A small text-conditioned image diffusion model, trained from scratch.
Training: 6100 steps, batches of 64.
Rows from block 6 of the denoiser, named by matrix and row number. Each number is 128 + 32 x the weight over its row's rms, rounded and kept within 0 to 255. All counts start at 0. After the name is the row's rms in percent of the matrix's.
# proj: attention output (model.mid.1.attn.proj.weight, 192x192), inputs 128-191
proj.81 109 [108 165  91 137  64 121 119 135 174 110 118 137 156 148  91 167 106 119 143 134 103 124 148 110 147 140 122  90  62 118 128 172 109 156 155 128 137  77 136 129 172 145 146 167 116 130  78  81 148 109 185 186 139 128 122 156  99 132  86 134 153 126 203 132]
proj.82 099 [143 150 141 107 154 124  95 116 171 145  85 166 179 120 124 162 103 115 139  95 159 163 165 126 136 104 114 172 162 131 115 145 120 145 140 145 101 143 120 144 128 102 149  79 141 144 185 115  87 156 111 108 187 123 179 106 181 126 109 130 144  89 118  91]
proj.83 101 [136 172 139 110 188 134 105 156 153 167 104 115 179 125 151 110 140 124 163 139 123 163  92  83 109 128 203 160 118 162 135  83 170 117 130 123 153 137 132 145 118 121 134 131  91 154 128 175 165  74 201 162 147 174  79 120 134 107 166 142 116 134  67 138]
proj.84 108 [122 144  78 183 181 125  94 134  88 116 123  84 114  78 156 159  82 130 159  90 117 129 147  63  89 146 144 157 198 167 128 142 157 135 132 169 132 141 124 176 150 115 164 147 151 128 136 143 119 149 140 154  62 152  72 118  99  97  74 139 106 139 104 125]
proj.85 090 [189  81 120  89 124 130 125 117 125 140  88  97 105 163 148 120 131 184 109 161 105 119 117 152 117 152 135 122  57 143 204 123 142 109 171 167 117 132 133 163 179 162 147 144 159 146  78  59 155 133 116 138 134 104 147 115 114 131  98 131  86 129  83  92]
proj.86 090 [158 116 120 131 115 127  99  98 118 139 123 111 122 121 122 133 101 117 150 132 141 186 113  96 147 122 170 165 148 162 123 138 143 117 133 167 181  66 123 172 110  96 136 155 170 132  95 127  81  78 103 193 175 115 144 112 205 134 107 192 158 130 149 110]
proj.87 101 [121 150 112 118  93 135 106 126 157 121 110 152  68 194 170 111 147 134 189  50 123 162 111 127  61 120 158 156 164 159 132 153 111 139  88 123 129 109 182 180 106  86  49  98 170 109 155 118 141 125 114 118 132 123 133  98 102 152 164 125 244 190 109 112]
proj.88 094 [181 161 111 111 123 101 123 111  91 124 143  69 133 172  87 133 132 165 117 152  83 179  98 116  59  38 182 154 208 165 123 171  68 115 127 175 109  95 132 110 126 128 165 154  70 116  83 116 146  82 119 141 112 123 107 108 116 123 124 134 145 151 127 124]
proj.89 113 [137 116 136  89 123 129 179 186 149 115  60 181  96 100 133 116 166  90  93 152 166 121 158 144  88 106 100  88 139  95 101 128 139 112  94 108 122 131 168 194 134 107  76 132 110  83 152 128 166 125  89 153  91 121 138 111 129 145 125  65  95  85  86  79]
proj.90 104 [ 96  83 121 104 149 116 115 146 195 178 157 177 172 137 158 100 117  79 163  97 166 107 110 108 139 117 119 109 144  53 175 134  89 169 140 124 183 118 212 148 138 124 136  92 113 163 142  54 149  96 174 101 183 137 153 117  80 200  98  85 160 131 145  78]
proj.91 088 [ 75 132  52 180  99  94 100 115 200 141 165 127 143 146 158 126 127 158 122 114 134 133 116  89 125 103 149  75 107  78 156  92 142  66 109 100 135 178 160 205  72 133 155 116 121 145 103 113  77  67 143 179 131 190 150 129 114 121 113 143 141 118 109 129]
proj.92 096 [114 165 116  86 135 113 100  94 144  88 144  78 133 155 151 130 119 203 105  94  98 149  94 114  59 105 189 117 165 118 110 161 126 137  68 145 173 129 116 129  90 133 130 104 125  59 102  98 125 119 157 126 121 182  77 128 133 125 146 183 217 150  91 109]
proj.93 097 [143 164  92 163 155 147 171 119 130  93  72 185 196  93 121 190 152 169 124 126 133 149 171  93 124  82 104 129  93 135 208 222 136 161 101  87 144  72 142  89 151 107 103 102 137  95 114  91  78 110  91 115 133 108 174 123 101 184  55 115 132 141 138  99]
proj.94 098 [ 71 147  75 148 165 174 164  84 141 126 139 121  48 104 117 149 139 196 126 125 115 151 183 132 120 145 148 198  94 109 153 163 138 166 130 101  90 111 165  73 151 181 116 156 156 104  76  94 116 157 106 129  94 121 105  56 197  76 148 165 108 182 120 131]
proj.95 108 [106 131 234 148 131 133 134 165  95 118 110 149 146  84 119 154  77  51 170  99 154 116 123 135 153 111  93 111 161  88 165 146 160 141 129  70 120 131 134 176 140 193  95 147 134 135 152 166 145 113  77  88 142 122 135 174 153 167  59 107  92 100  63 171]
proj.96 129 [125  79 164 107  91 166 140 134 134 107 113 117 152 142 123 139 222 129  97 195 194 118 154 168 162 187 112  93  59  67  93 124 123  72 135 123 101 209  69 164 134 110 153  86 130 158 120 166 142 108 150 144  72 149 150 159  99 160 104 126  67 104 164 159]
proj.97 096 [158 146 144 162 161 116  44 100  95 147 159 166 172  71 115 145  60 115 150 178 100 151  84 129  89 138 134 149 108 159 106 130 141 176  69 138 105 154 128 111 130 144 137 101 192 125 181 185 134 154  64  96 142 132 151 107 130 121 189 176 211 112 107 101]
proj.98 102 [ 96 130 111 113 119 144 164 159 153  96 126 125  69  92 159 149 176 108 138  75 184 118 115 121 123  82 138 130 110 133 122 140 134  80 162 125 164 152 157 167  92 176 126 168 119 120 149 138 158 106 152 102 164 100 152 117 189  95 204 148 153 142 139 150]
proj.99 103 [146 165 147 156 133  89 131 124 131 154 147 131 146 123 161 132 161  94  62 111 162 137 162  81  69 130 102  85 113 149 121 159 170 121  99 151 164  99 118 143  86  78 140 152 154  84 118 134 135 149 161 102  96 107 145 167  89 106  95 126 177 149 151 146]
proj.100 119 [ 69  94 154 146 124 160 175 166 165 115  92 156 111 149  82 123 133 125 110 144 119  92 105 127 118 141 117  61 152  61 114 144 140 161  99 100 119 160 140 134 112 112 126  94 117 113 158  73 120 165 160 163 158 149 105 133  77 120 118  66  92 113 136 140]
proj.101 102 [199 118  84 112 141  94  53 180 153 114 173  89 160 145 123 201 105 112 123  91 123 159 146 128 108 115  67 172 189 133 182 157 175 156 140 113 146  69 117 173 145 157 185 142  90 158 177 178  87 143 157 155 108 127 141  86 149 140  91 158  95 144 120 103]
proj.102 101 [173 105 145 119 179 155  63 167 143  81 110 141 110 126 193 124 158 140 181  84 104  70 174 103 120 138 152 168 198 130  97  69 102 165 126 118  83 125  66  81 158 127 154 189 119 151 114  95 133 103 130 114 156 138 151 172 131  56 145  89 157 119  85  86]
proj.103 106 [176  68 154 115 137 140 126 112 132 150 134 144 164 126 120 162 151 136 155 112 147 140 120 115  72 110 163 138 181 202 123 100  95 162 142 171 133 129 141 150 146  88 138 146 159 104  70 165 145 141 127 131 137 135 160 111 162 109 204 106 135  93 144 110]
proj.104 088 [127  93  97 126 129 122 108 126 117  83 147 128 115  90 131 128 152 150 100 118 166 129 132 155 177 143 141 127  97 125 111 113 123 124 157 188 140 147  96 172 105 202 143 129 164 151 153 153 181 134 104 133 132 161 105 132 174 125  92 112 154 190  89 110]
proj.105 109 [142  99 144  62 111 132 103 102 105 154 128 123 116 110 189  92 145 114 147 169 207 114  67 120 139 165 169 177 117  80 121 137  90 128 135 132 119 138 122 119 105 124 121 137 111 169 135 125 177 120  94 118 186 146 122 183 114  75  52 117 117 113 140 160]
proj.106 105 [131 189  91 172 180 111  73 119 134  88 149 140 116 190  88 158 155 179  77 159 102  99 139 129 168 145 150 191 150 146 108 104 128 145 142 139 103 140 123 114 138  96 158  88 145 139 117 132 119 142 136 171 105 154 119  88  93  94 148 115 113 166  85 156]
proj.107 103 [139 235 125 133  68  95  80 159 116 160 130 166 161  89 145 134  95 180 131 135 178 152 136 140 144 130  98 155 140 163 125 130 137 117 115 153 169 151 110 144 132 127  79 130 115 172 160 153 109 138 158 117 145  90 148 161 155  80 128 169 108  99 180 147]
proj.108 107 [100 122 121 141 127 107  86 142 189 154 142 141 162 158 115 160 127 119 131 216 118 161  67 147 186 114 133 108 188 135 120 154  96  94 181 146 145 122 164  97  81 158 179 102 118 161  76 148 180  96 124 157 102  71 105 102  78 124  62 150 154 150 124 132]
proj.109 099 [126 162 143  82 159 115 134 188 136 144 113  98  95 148 152  97 143 125 103  74 147 129 141 145 154 148 120 100 172 139 135 137 185 100  60  52 102 162 134 167 106 156 133 121 121 160 164 110 157 102 149 101  69 137 144 203 145  73 117 173  92 145 156 194]
proj.110 101 [ 80 126 121 130  50 141  90 138 135 114  88  86  83 123 108 129 122 182 114 159  70  94  64 130  95 130 134 137 137 151  67 143  94 138 180  84 146 196 131 126 148 124 150 164  75  85 160 119 103 131 175 141 131 166 115  96 146 175 171 118 114 159 115 154]
proj.111 094 [118 126 118 170 134 120  87 105 163 121 113 157  63 153  96 159 133  92 129 111  93 150 161 126 122  91  80  84 143 130 174 100 151 180 226 183 162 142 124 180 177 139 105 121 139 184 104 107 154  99 109 141 179 159 164 203 114 122 145 166 200 176  94 138]
proj.112 096 [109 102  79 108 157 123 108 136 113  54 110 138 160 134  82 170  72 135 112 168 118 165  99 140  82 167 170 105 137 134 134  93 127 151 183 116 167 196 189 151 160  71 163 107 117 135 161 135 118 110 114 173 122 125 119  70 137  88 226  63 189 103  88 186]
proj.113 096 [110 145  85 141 121 181 125 151 178 163  93 128 156 164  51 139 129 167 123 171  85 139 114  77 146  88 162  97 198 118 164 116 110 145 134 142 104 155 174 136 106 157 119  95 147 139  71 105  84  94 150 128 143 132 196 107 126  77 130 168 161 138 138 184]
proj.114 097 [161 146 107  77 128 132 104 142  69 159 177 126 144 129 136 111 176 134 133 153 125 135  98  83 157 110 144  73 145 163 145 161 187  99 124 116 219  37  94 120  86  74  90 115 113 114 112 123 176 156 120 126 138 147 165 120 177 126 152 149  65 122  84 145]
proj.115 097 [110 210 145 133 108 120 158 147 114 119 144  99 109 130 135  61 179  98 164 165 142 161 118 100 127 108 171 136 156 121 106 106  81 121  92  87 165 130 177 169  92 173 173 136 125 148 127  61 133 176 114 181 160  93 132 147 121 132 133  97 149 146 200 167]
proj.116 090 [126 152 188 106  75 120 164  71 119 124  40 150 117 122 115 138 127  34 123  83  98 162 144 117 133 107 112  76 153  94 180  82  93  92 149 106 136 165 108 161 102 125 130 148 141  86 166 128 101  94  97 144 123 106 104 173 137 133 118 103 104 133 107 174]
proj.117 100 [111 130  80 169 122 121 123 188  88  72 108  57 145 144 162 122 125 134 125 132 176 109  91 164 104  94 154  90 123 105 184 135  78 122 118  77 129 126 128 153 136  79 117  89 137 148 114  96 160 121 159  87  88 131 113 104 113 119 135 134 143 155 146 124]
proj.118 096 [ 95  72 142  87 151 103 120 100 144 141 109  66 205 108  99 159 126  68 105 135 150 118 155 129 116 137 120  89 137 134 166  96 108  71  24  78 112 127  80  99 114 137 143 115  99 104 142 150 135 110 114 127  86  79 128 153 121  99 125  95 134  48 120 195]
proj.119 095 [185 177  85 105 126 106 113  83 149 149 167  61 152  94 119 128 117 155 144 154 121 195  80  88  81 133 192 114 160 150 143 101 174  93 134 151 139  76 185 184 144 128 156 106 115 153 125 200 141  85 115 134 105 134 172 181 152 113 108 157 209  94 171 110]
proj.120 096 [ 98 148 141  80 129  36  86 138 112 110 207  77  93 116 135  93 112  73 172 178 169 119 145 111 144 124 143 138 132 124 105 162 165 114  61 161 151 138 136 141 100 124 102 146 119 122 176  73 131 123 114 124 117  92 120 163 119 124  77  86 154 181 142 128]
proj.121 099 [116  62 117 135 114 139 119 100 152 149 115 146 121 195 114 133 102 137 128  95  92 199 156  76  77 144 140 124 105 190 137 133 140 177  98 128 195  87 128 161 106 102 159 119 106 130 118 112  55 181 139 130 128  77 176 128 173 177 113  83 161  82 126 147]
proj.122 096 [171 103  60 139 163 134 150 113 122 124 103 159 169 105 106  37 100 188 190 161 175 117 161 116 129 119  96 134  89 161  73 102 169 124 139 108 115 101 147 109  77 136 116 124  97  89  94 149 141 139  75 139 112 143 146 150 137  66 103 173 178 174 126  48]
proj.123 094 [129 165 167 151 109 125 107  98 107 134 142 138 171 157 135 114 145 139 157 136  65 104 157  73 149 152 136 184 115 165  97  90 111 121 121 125 139 120 160  71 137 200 136 122  92 137 111 112 154 121 137 190  94  60 129 106 156 142 151 189 195 121  77 149]
proj.124 108 [124 114 120 144 176 126  89  75 146  72 131 120 183 108 123 147  69 176 136 143 138 135 157 115 147 105 101  74 150 132 126  63  77 193 183 184  91 115 178 125 121 123 103 108 196 108 129 155 100 147 157 193 147 117 146 123 196 114 123 145 129 135 149  67]
proj.125 099 [112 113  53 254 176 152 130 106 179 149 140 158 111 134  79 136 153 174  79 114 148 121 157  85 110 152 146 149  78 100  76 144 154 136  78 105 135 107  82  76 130  85 190 173 139 142 132  97 155 147 116 102 134 159  98 148  61  89 160 127 136 133 120 182]
proj.126 100 [121 134 115 127  97 142 127 133 138  92 111 141 154 113 131 136 150  98  82 108 118  98 110 109 154  94 110 140 180 106 135 124 163 136 190  62 160  96 134  61  75 164  75  85 128 154 188  71  99 118 103 147 123  85  96 140  96 131 101 157 226 183  81 126]
proj.127 111 [152 122 159 116 160  99 105 143  83 131 156  91  80 166 138 117 149 152 105 141 182  82  85 169 154 113 142 146 135 118 119 197 167 167 168 201 185 126 118 105 178 143 161 106  97 103 104 194 122 167  55 136 136 116 134  89 126  90  98 140 154  89 148 103]
proj.128 099 [165 150 184 148 154  77  84 132 150 148 112 105  95 115 163 120 102  55 155 138 111 149  81 127 134 130  91 122 111 164 113 124 192 130 131 109 105 128 116 154 137 111 109  97 139 134 205 216 120 188  87 126 158  70 190 186 134  43 170 113 124 137  80 101]
proj.129 109 [116 126 116 132 177 169  94 113 157 136 133 134 170 128 107 106 159  96 100 141 140 134 181 150 119  99 141 129 201 133 172 140 141 133 146 200 140 116 210 119 134 108 102 132 109  83  83 123 154 211 105  98 149 148 141 120  85 106 125 128 148 215  93 115]
proj.130 094 [123  97 139 161 121 100 180 119  82 104  59  71 123 104  87 166  88 106 144 114 138 165  76 173 143 111 154 124 162 145 133 110 154 191 154 169 125 114 159 122 112 112 167 119  93 160  85 150 117 140 169 113 191 116 104 101 103 134  75  70 166 185 139 157]
proj.131 087 [114 152  94 144 164 146 168 134 123 109 132 165 189 138 166 128  66 201  97  94  97 148  97 115  73 139 159  82 171 102 106 101 113 132 120 122  95 130 158 124 154 179  91 111 113 177 174 115 153  32 163 163 152 130  99 110  93 129 151 164 109  95 177 129]
proj.132 101 [141 141 122 105  88 141 108 146 147 100 170 113 127 140 174 133 176 110 154 137 116 223 124 108 148 204 137  90 115 107 102 118 140 106  68  86 167 121  95  99 102 103 174  90 140 141 166 148 150 124 192 157 135 156 158 139 168 148 168 118 165 136 177 135]
proj.133 089 [155 148 104 113  89 175 132 160 114 103 108 124 107 111  90 135 215 112 162 110  96  76 154  82 151 143 116 214  82 109 108 207 128 152 198  71 156  79 143  98 189 165 142 142 109 167 143 148 105 137 144  54 178 151  99 123 134 145 114  85 154 130  90 144]
proj.134 105 [140 167 111 118 115 102 148 120  89  92 163 192 106 122 148 124 137 159 118  83 183 117 159 159 136 150 167 140  68 136 114 101 130 123 110 160 100 115 119 130 131 134 134  89 149 136 141 128 145 158  89 111 165 107  97 129 169  91  96 148 146 146 121 103]
proj.135 104 [123  77  82 148 138 120 140 199 111 152  94 195 161 162 187 117 135  91  95  93 120 103 165 129 150 142  73 150  86 166 221  98  62 125 161  84 152 124 130 118 127 153 137 116 154 121  95 102 139 144 115 136 145 147 112 176 105 188  92  71  73 131 140 107]
proj.136 111 [157 146 116 149 131 147 125  89 131 180 134 119 130 126  90 142 151 168 145 153 124 163 102 157 145 154 146 140 144 162  87 110 169 162 114  94 116 124 110 109 156 118 197 148 168 149  60 151 172 122 148  67 134 130 143  97 154 136 143 151 120  95 169 107]
proj.137 083 [147 138 120 144 123 119 151 149 171  94  83 100 153  80 133 130 129 185 176 128 165 125 146 124 114 160 171 108 128 158  94 103 159 110 151 112  48 163  92 132  90 110 171 119 123 157 122 137 122 140 136 171 100 150 166 228 159  83 141 115  96 130 146 162]
proj.138 100 [127 146 113 117 138  96 112 107 126  69 115 132 141 106 140 161  99 142 127 114  97 139 135  71 145 128 138 133 160  88 134  93 154 106 161 104 129 125 142  73 158 106 114  87 149 136 184 129 142 123 185 100 130 191 225 110 105 146 154 164  72  91 153 109]
proj.139 102 [ 98 171 211 103  92 122 114 168  83 120 106 176  72 103 162 160 127  92 139 156 191 140 104 125 144 121  95 112 104  92 106 126  86 164 158 148 208  94 169 154 122 123 103 132 116 162 123 115 173 116 153 170 144 139 143 143 131 182 119 156  91 144  78 118]
proj.140 100 [130 139 123 108  68 140 147 105  84 110 179 175  97 158 167 111 139 172 140 150  86 153 199 149 145 136 133 124  94 100 126 118 169 114  83 128 109 115 100 184  57 152  98 113 144 139 191 145 143 131 163 133 198 139 139 166 125 139 135 136 140  90 182 178]
proj.141 098 [111 107 142 132  86 126  95 166 104 174 127  94 185 118 120 131 136 178 191 150 106  89 134 148 127 137 148 106 110 176 158 133 127 175 187 167 151 100 118 125 157 129 130 168 128 146 107 156 225  84 143  99 144  78  81 100 115 168 138 129 116 200 147 114]
proj.142 106 [153 182 140 113 113 116 103 170 100 148 125 138 146 151 125 132 145 140 138 108 110 146  91  82 178 127  98 141 127 187 146  73 113 201 182  62 117 184  90 155 197 138 162 106 102 143 121 120 126  89 113 171 174 210 153 116  86 137 147 119 107  99 164 122]
proj.143 099 [ 82 132 162  64 148 135 131 138  78 143 121 103 129 139 119 107 109  93 121 148 102  85  97 113 133 155 220 166  86 117 139 219 186 146 150 170 138 100 114 132 145 159 106 104  96 135 121 141 135 148 120  86 103 153 112 126  64 123 122 125 120 143  90 125]
proj.144 101 [103 135 193 163 114 152 144 136 105 161 126 107  93 127  81 144 146 125 126 186 146 128 119 151 109 136 107  70  50 107  94 178  45  93  44 144 116 162 142 118 178 125 161 149 115 122 155 101 153 162 111  82 118 123  77 115 132 107 136  98  69  70 148 123]
proj.145 097 [128 180 159 125 129  95  84 106 143 183 133 137 180 141 107 171 113 114  81 146 128  78 163 148 196  80 165 127 148 102  99 165 127  91 143 157  88  74 133 135 142  90  86 131  74 160  91 127 135 170 130 132  83 155 111 136 153  89 140 177 129 114 115  56]
proj.146 097 [222 123 159 123 154 122 131 103 166 221 138 170 149 151 101 100 131 147 114 144  87 160 178 138 115 104 141  93 140 172 105  80 120 151 125  88 159 124 166 141 110 105 107  86 139 103 107 162 105 209 120 179 102 139  93  44 115 125 170 164 147  95 139 151]
proj.147 106 [150  50 178 100  79 182 114 135 113 155 152 182 120 105 112 151 151 145 132 154 132 129 199 144 105 123  92  97 166  87 154 144 147  69 116 126 167 103 113 132 138 130 147  92  94 188 115 113 135  86  67  89 137 171 153 134 177 126 148  65 139  82 140 183]
proj.148 100 [114  90 138 108 151 226 164 152 174 133  78 119  88 157 179 134 126 152 114 132 106 120 151 139 101 132 116 164 128  85 112 111  55 159 105  91 152 144 135  54 109 109 159 141 155 112  99 119 171 106 127  92 131 110 115 109 110 193 115 134 136 101  91 102]
proj.149 094 [ 94 165 165 131 172 188 133 168 142 150  77 193 153 136 170 160 164  83 219  77 106 135 123  52 117  74 101 115  60  88 130 143  96 170 155  75  97 115 161 125 226 133 147 103 140 146 185  88 151 140 147  86 114 146 125 140  78 110  86 126 115 155  78 120]
proj.150 100 [116 103 155  89 119 135 135 105 140 136 157 178 163 136  89 120  70 174  98 139 158 134 106 130  84 155 100 131 155 119 137  68 149 142 170 148 111  92 128 150 108 104  64 104 161 127 164 160 139 137 142  93 140  92 131 200  92  71 118 106 168 155 141 103]
proj.151 096 [122 104 119 144 138 130 167  72 105 122 122 114  84  99  99 157 179 147 105 156 124 118 121 111 124  96 105 129 126 100 171 171 206  97 181  87 101 145 162 166  98 119 103 113 135 176 135 165 120 130 132 114 171 109 143  79 171 132  92 201 152 140  99 107]
proj.152 097 [195 104 106 155 169 122 110 207 134 158 145 131 111  53 169 122  65 161 115 118 126 102 248  78 132 156  79 151  84 137 175 150 130  90 120 142 163 135 140 110 177 147 153 143  81  81 130 147 132 133 145  99 146 124 118  96 123  62 132 114 111 172 117 115]
proj.153 088 [167 129  82 131 128 131 144 103  93 130 165 128 149 137 164 108 118 139 134 151 116 158 174 154 197 139  90  77 164 192 165 103 136 110 148 129 107 108 119  89  58 143  79 121 110 129 116 121 159 131 109 119 152 126 151 126 140 104 119 138 185 110  92 121]
proj.154 093 [141 114  87 162 116 118 125  99 131 142 147 141 133 181 148 139  36 134  88 143 116 196  98  86 113 173 119 129 152 149 166  91 146 121 132 157  52 131 163 151 152 104 177 125 160 153 136 209 111  90 143 204 122 128 157 183 150 131  54 106 160 137 153 137]
proj.155 099 [161 136 106 143 120 116 135 104 110 149  90 127 121 189 154  66 143 175  84 130 182  74 135 162 171 148 170 100  85 143 114 153 131 157  90 140 138 135  94 130  93 156 128 175 126 125  84 160 173  83 107 152 125 137 105 117 169 134 123 182 145  90  78  72]
proj.156 113 [136 167 123  75 133 110 138 157 105 164 137  90  67 113 156  98  77 204 103 190 125 119  87 183 126 142 147 117 156 122 108 154 142  88 135 133 138 116 107  95 138 138 147 152 154 105 123 154 103 110 140 109 106 101 191 109 110 124 120 177 130 150 186 153]
proj.157 102 [ 75 132 140  88  87 145 123 149  93 198 110 132 119 166 116 160 147 120  92 121 198 140 136 139 185 134  90  47 144 151  96 118 130 181 118  98 144 149  96 138 120  65 101 158 141 135 182  67  92 156  97 107 136  83 112 185 111  47 132  84  99 134 118 136]
proj.158 100 [127  99 139 129 125  68 129 129  53 132 101 142 144  76  65 152 127 132 131 138 137  99 133 105 118 157 121  59 131  99 131  74 100 133  95 167  63  59 160  91 129 118 190 150 137 157  82 121 148 129 161 162 137 139 119 141 106 128 139 113 131 122 139 143]
proj.159 105 [138  69 162 154 190 151 139 167 162 190 108 136 139 166 107 113 108 120 134 109 134 199 103 113 109  94 119  71 175 175 144 108  85 146 164 150 112 124 119 170 142 191 137 153  81  85 107 104 149 116 175 156 106 115 137 158 188  80 130 124 120 112  97 126]
proj.160 095 [122  53 105 174 124 163 105 135 154 106 148 119 167 122  94 167 150 119  95 104 117 141 142 127 123 173 121 134 100  95 106 147  96 163 133 138 175 119 123 115 136 110 144 105 161 131 106  29  90 131 149 140  94 169 117 137  98 105 114  83 133 123 163 101]
proj.161 091 [186 107 122  86 144 110 122 163 110 126 123 145 115  72 199 100 136 128 169 124 128 113 161 158 101 131  95 112  91 101 105 147 166 115 145 133  64 122  90  92 149  75 151 191 131 101 145 130 139 160 161 118 149 159 128 100 219 122 144 162 128 118 132 112]
proj.162 094 [151 119  94  84  68 135 122  85 131 137 131 154 128 133 204 108 149 132  98  65 141 162 162 124 132 122 152  68 122  72 135 152 193 144 119  90 132 115 120 109 201 152 135 119 124 113 123 160 146  96 148 122 121  90 140 133 147  93  67 150 129  99 178 114]
proj.163 103 [195 100 179 109 120  51 114 149  85  86 115 147 151  90 174  91 154 105 107 127 133 136 112 174  89 133  79 112 158 123 154  46 110 201 104 101 169 125 179 121 120 180  86 107 165 115  70 139 133 160 141 168 167 138  92  84 111 135 144 143 170 161 143  96]
proj.164 101 [114 130  81 107  70 119  83  96 171 112 167 103 148 100 152 108 193 139 138 221 138  64 148 143 184 172 149 133  99 140 118  96 139 142 111 134 129 180  93 102 109 118 132 178 183 124  98 130  87 150 107 154 106 150 111 147  98 118 128 139 101 158 110  84]
proj.165 106 [143 154  95 128 149 138 133  60 143 130  71 137 181 156 143 142  43 118 144 173 161 133 117 115 107 130  98 170 182 140 121 157 113 130 185 187 154  87  95 195 103 146 176 134 156 151  95 103 195  97 156 156  77 140 110 109 153 118 102 179 127 134 102  66]
proj.166 097 [129 143 132  94 147 117  84 133 121  96 187 142 158 152 108 143  99 133 163  99 121 136 131  72  56 115 188 137 216 143  96 104 115 121 116 178 223  56 172  87 163 115 136 127 115  72 119 107 148 120 168 122  87 184  85 156  98 135  98 109 137 135  83 100]
proj.167 102 [159 158 110 124 130 131 138 161  97 109 105  95 149 106 152 123 190  56 130  85  85 124  92 150 116 139 190 141 115  91 121 165 136  82 102  71 145 157  87 126 139 148 154  95  77 108 121  58 106 173 130 119 126 136  96 101  76 203  56 104  64  61 167 131]
proj.168 100 [134 109 156 113 120 120 145 110 124 163 160  89 103  62 146 146  75 158 135 119 107 132 105 126  92 142 218 133 130 108 127 166 164 116 105 164 169 127 116 108 111 159  91 116 172 148 114 131 121 120 110 153  63 159 119 107 135 171 152 176 181 210 109 135]
proj.169 093 [112  92 144 125 155 159 197 144 109 127 110 130  90  82 197 162 117 133 109 140 115 123 127 103 122 164 139  85 134 124 103 156 177  77  93 102  78 116 117 146 109 134 133 117 155 150  97 171  85 127 136  96  86 148 133 192 128  57  74 117 100  92 162 136]
proj.170 094 [171 105 109 133 130  60 159 173  87 180 138 112 117 134 107 162  98 160 148 138  85 181 165 148  96 170 173 141  66 158 143  74 136 127  79 161 130  76 169 146 116  85 150 159 140 164 156 160 181 129 132 160 102 142 122 213 191 112 106  99 147  99 126 129]
proj.171 114 [127  97 181 125  95 132 147 173  67 195  99 113  72 149 192 156  96 156 110 187 118 141 144  47 106 182 143  75  74 112 117 106 131 141 157 145 136 117 109  75 165 124 131 177 131 141 143 165 138 120 136  75 169 119 131 158 158 139 144 107  89  93 111 151]
proj.172 106 [144 154  46 100  53 100  94  70  88  73 169 100  81 152 150 142 178  59 111  79  98 150 140 156 147 145  90 155 148 160 121 168 173 136 130 117 148 104 144 131 121 132 138 149 136 113 167 158  99 127  90 118 133 154 156 113  83 113 154  99 141 151 172 136]
proj.173 100 [161 157 179  86 124 168 151 123 124 153 106 131 142  74 109 178  62 140  90 209 188 123 141 162 134 115 165  75  87 144  88 140 113 122 150 157 174 202 134 176 124 129 129 118 125 143  98 120 114 142 126 150 106 128 196 152 151  90 143 163 134 179 102 125]
proj.174 093 [121  66 108 171 100 103 155  71  90 122  99 132 116 150 107  97 162 150 150 105  83 112 103 162 137 119 142 110 184 140 105 145  95  64 136 138 179  82 106 127 133 104 166 138  86 120 105 131  95 136 157 165 153  89  92 144 163  98 165 117 148 119  87 182]
proj.175 106 [188 124 101  75 160 147  70  58 119 128 175  89 139 148  97 132 101 138 135 137  67 168  17 122 118 125 149 138 119 123  87 163 221 118 129 166 118 124 110 144 147 117 111  97 138 149  78 163 157  56 126 137 150 165 151 106 117 128 172 121 122 164 159 141]
proj.176 100 [175 128 104 159 149 147 108 122 176 124 144 137 129  88 117 151 159 150  60 122 142  98 113 185 149 121 152  62 172 150 100 153  93 154 142 147 125 127 102 196 213  84 112 107 119 120 136 136 156 104  92 106 101 133 165 126 146 114 119 121 151 139  56 119]
proj.177 108 [129 129  81 124 133 113 104 123 117 119 146 130 143 128 163 133 171 126  88 156 100 140 185 130 156  88 160 118 177 152 124 161 165  91 163 139  91 103 157 157 110 128 138 131  95 144  72 157 125  74  78 113 117 120 127  85 158 103 137 143 160  83 112 117]
proj.178 101 [115 132 154  94 140 113 162 180 149  91 141 148 161 132 118 120 118 108 117  56 156 184 101 123 164 140 148 129 153 160 158 147 101 118 104   2 176 179 197 184  89 166 130 134 133 158 141  59  82  63 144 111 138 210 134 177 114 115 178  75 135  77 126 126]
proj.179 098 [157 152 151 109 102 160 139 111  78  96 122 170  78 124 164 164 102  86  80  82 106 164 123  36  70 158 137 155  39 116 155 124 145 118 159  70 115 190 157 111 182 140  96  59 151 142 138 108 164 140 173  97  96 144 132 113 156  89 145 164 128 118 122 137]
proj.180 094 [ 79  85 173  99 124 129  66 104 143 189  92 157 105 100 172 122  75  94 122 194 191 160 130 133 132 113 213 179 128 123 135 164 155 121 153 190 120  93 165 110 120 139 107  80 197  78 169 113 118 113 118  93 113 101 145 132 125  76 205 112 113 116 103 166]
proj.181 098 [155 151  81 182 137 116 113 163 206 159  91 113 111 176 182 121 100 109 107 135 143 161 114 133 179  75 116 170 116 168 185 140 112  93 136  56 159  75 116 184 138 164 151 130 126 133 118  72 141 148 208 144 117 114 100  78 115 138 129 121 125 100 146 100]
proj.182 096 [ 83 112  95 107  99 115 251 128 105  46  67  70 106 150 130 162 120 105 124 127 121 106 110  92 126 172 128 129  98 105 149 177 129 112 132 155 132 123 114 170 130 112 142 106 125 132 110 118 143 124 111 110 164 158 136  89 155 178  95 104  89  98 148 110]
proj.183 104 [125 113 123 109  83 151  70 125 167  64 108 119 137 138 154 108 142 103 113 200  86  82  72 107 178 140 126 134 176 129 142 138 132 145 187 103 166 145 127 125 114  97 137  76 137 209 168 102 122 121 131 142  76 137 142 128  92 158 143  99  77 115 107  65]
proj.184 106 [146 134 130 143 153 181 152 149 126  99 133 171 111 142 172 134 124 107 105 164 143 120 115  92 169 149 103 121  90 100 132 185 136 155  50 183 180 151 165 133 133 130 106 151 109 161 130  87 199  92 138  96 189  82 105 125 140 129 164 127 170 183 128 111]
proj.185 118 [ 66  90 143 126 127 140 151 133 166 143 112 109 142 161  69 143 113 150 167 149 145 143 108  85  84 135  97 109 121  71 147 105 100 125 101 110  92 143 115 149 152  95 140 172 103 112 147 104  91 133  81  57 121 113 142 155 113 129  52  82 110  69 168 146]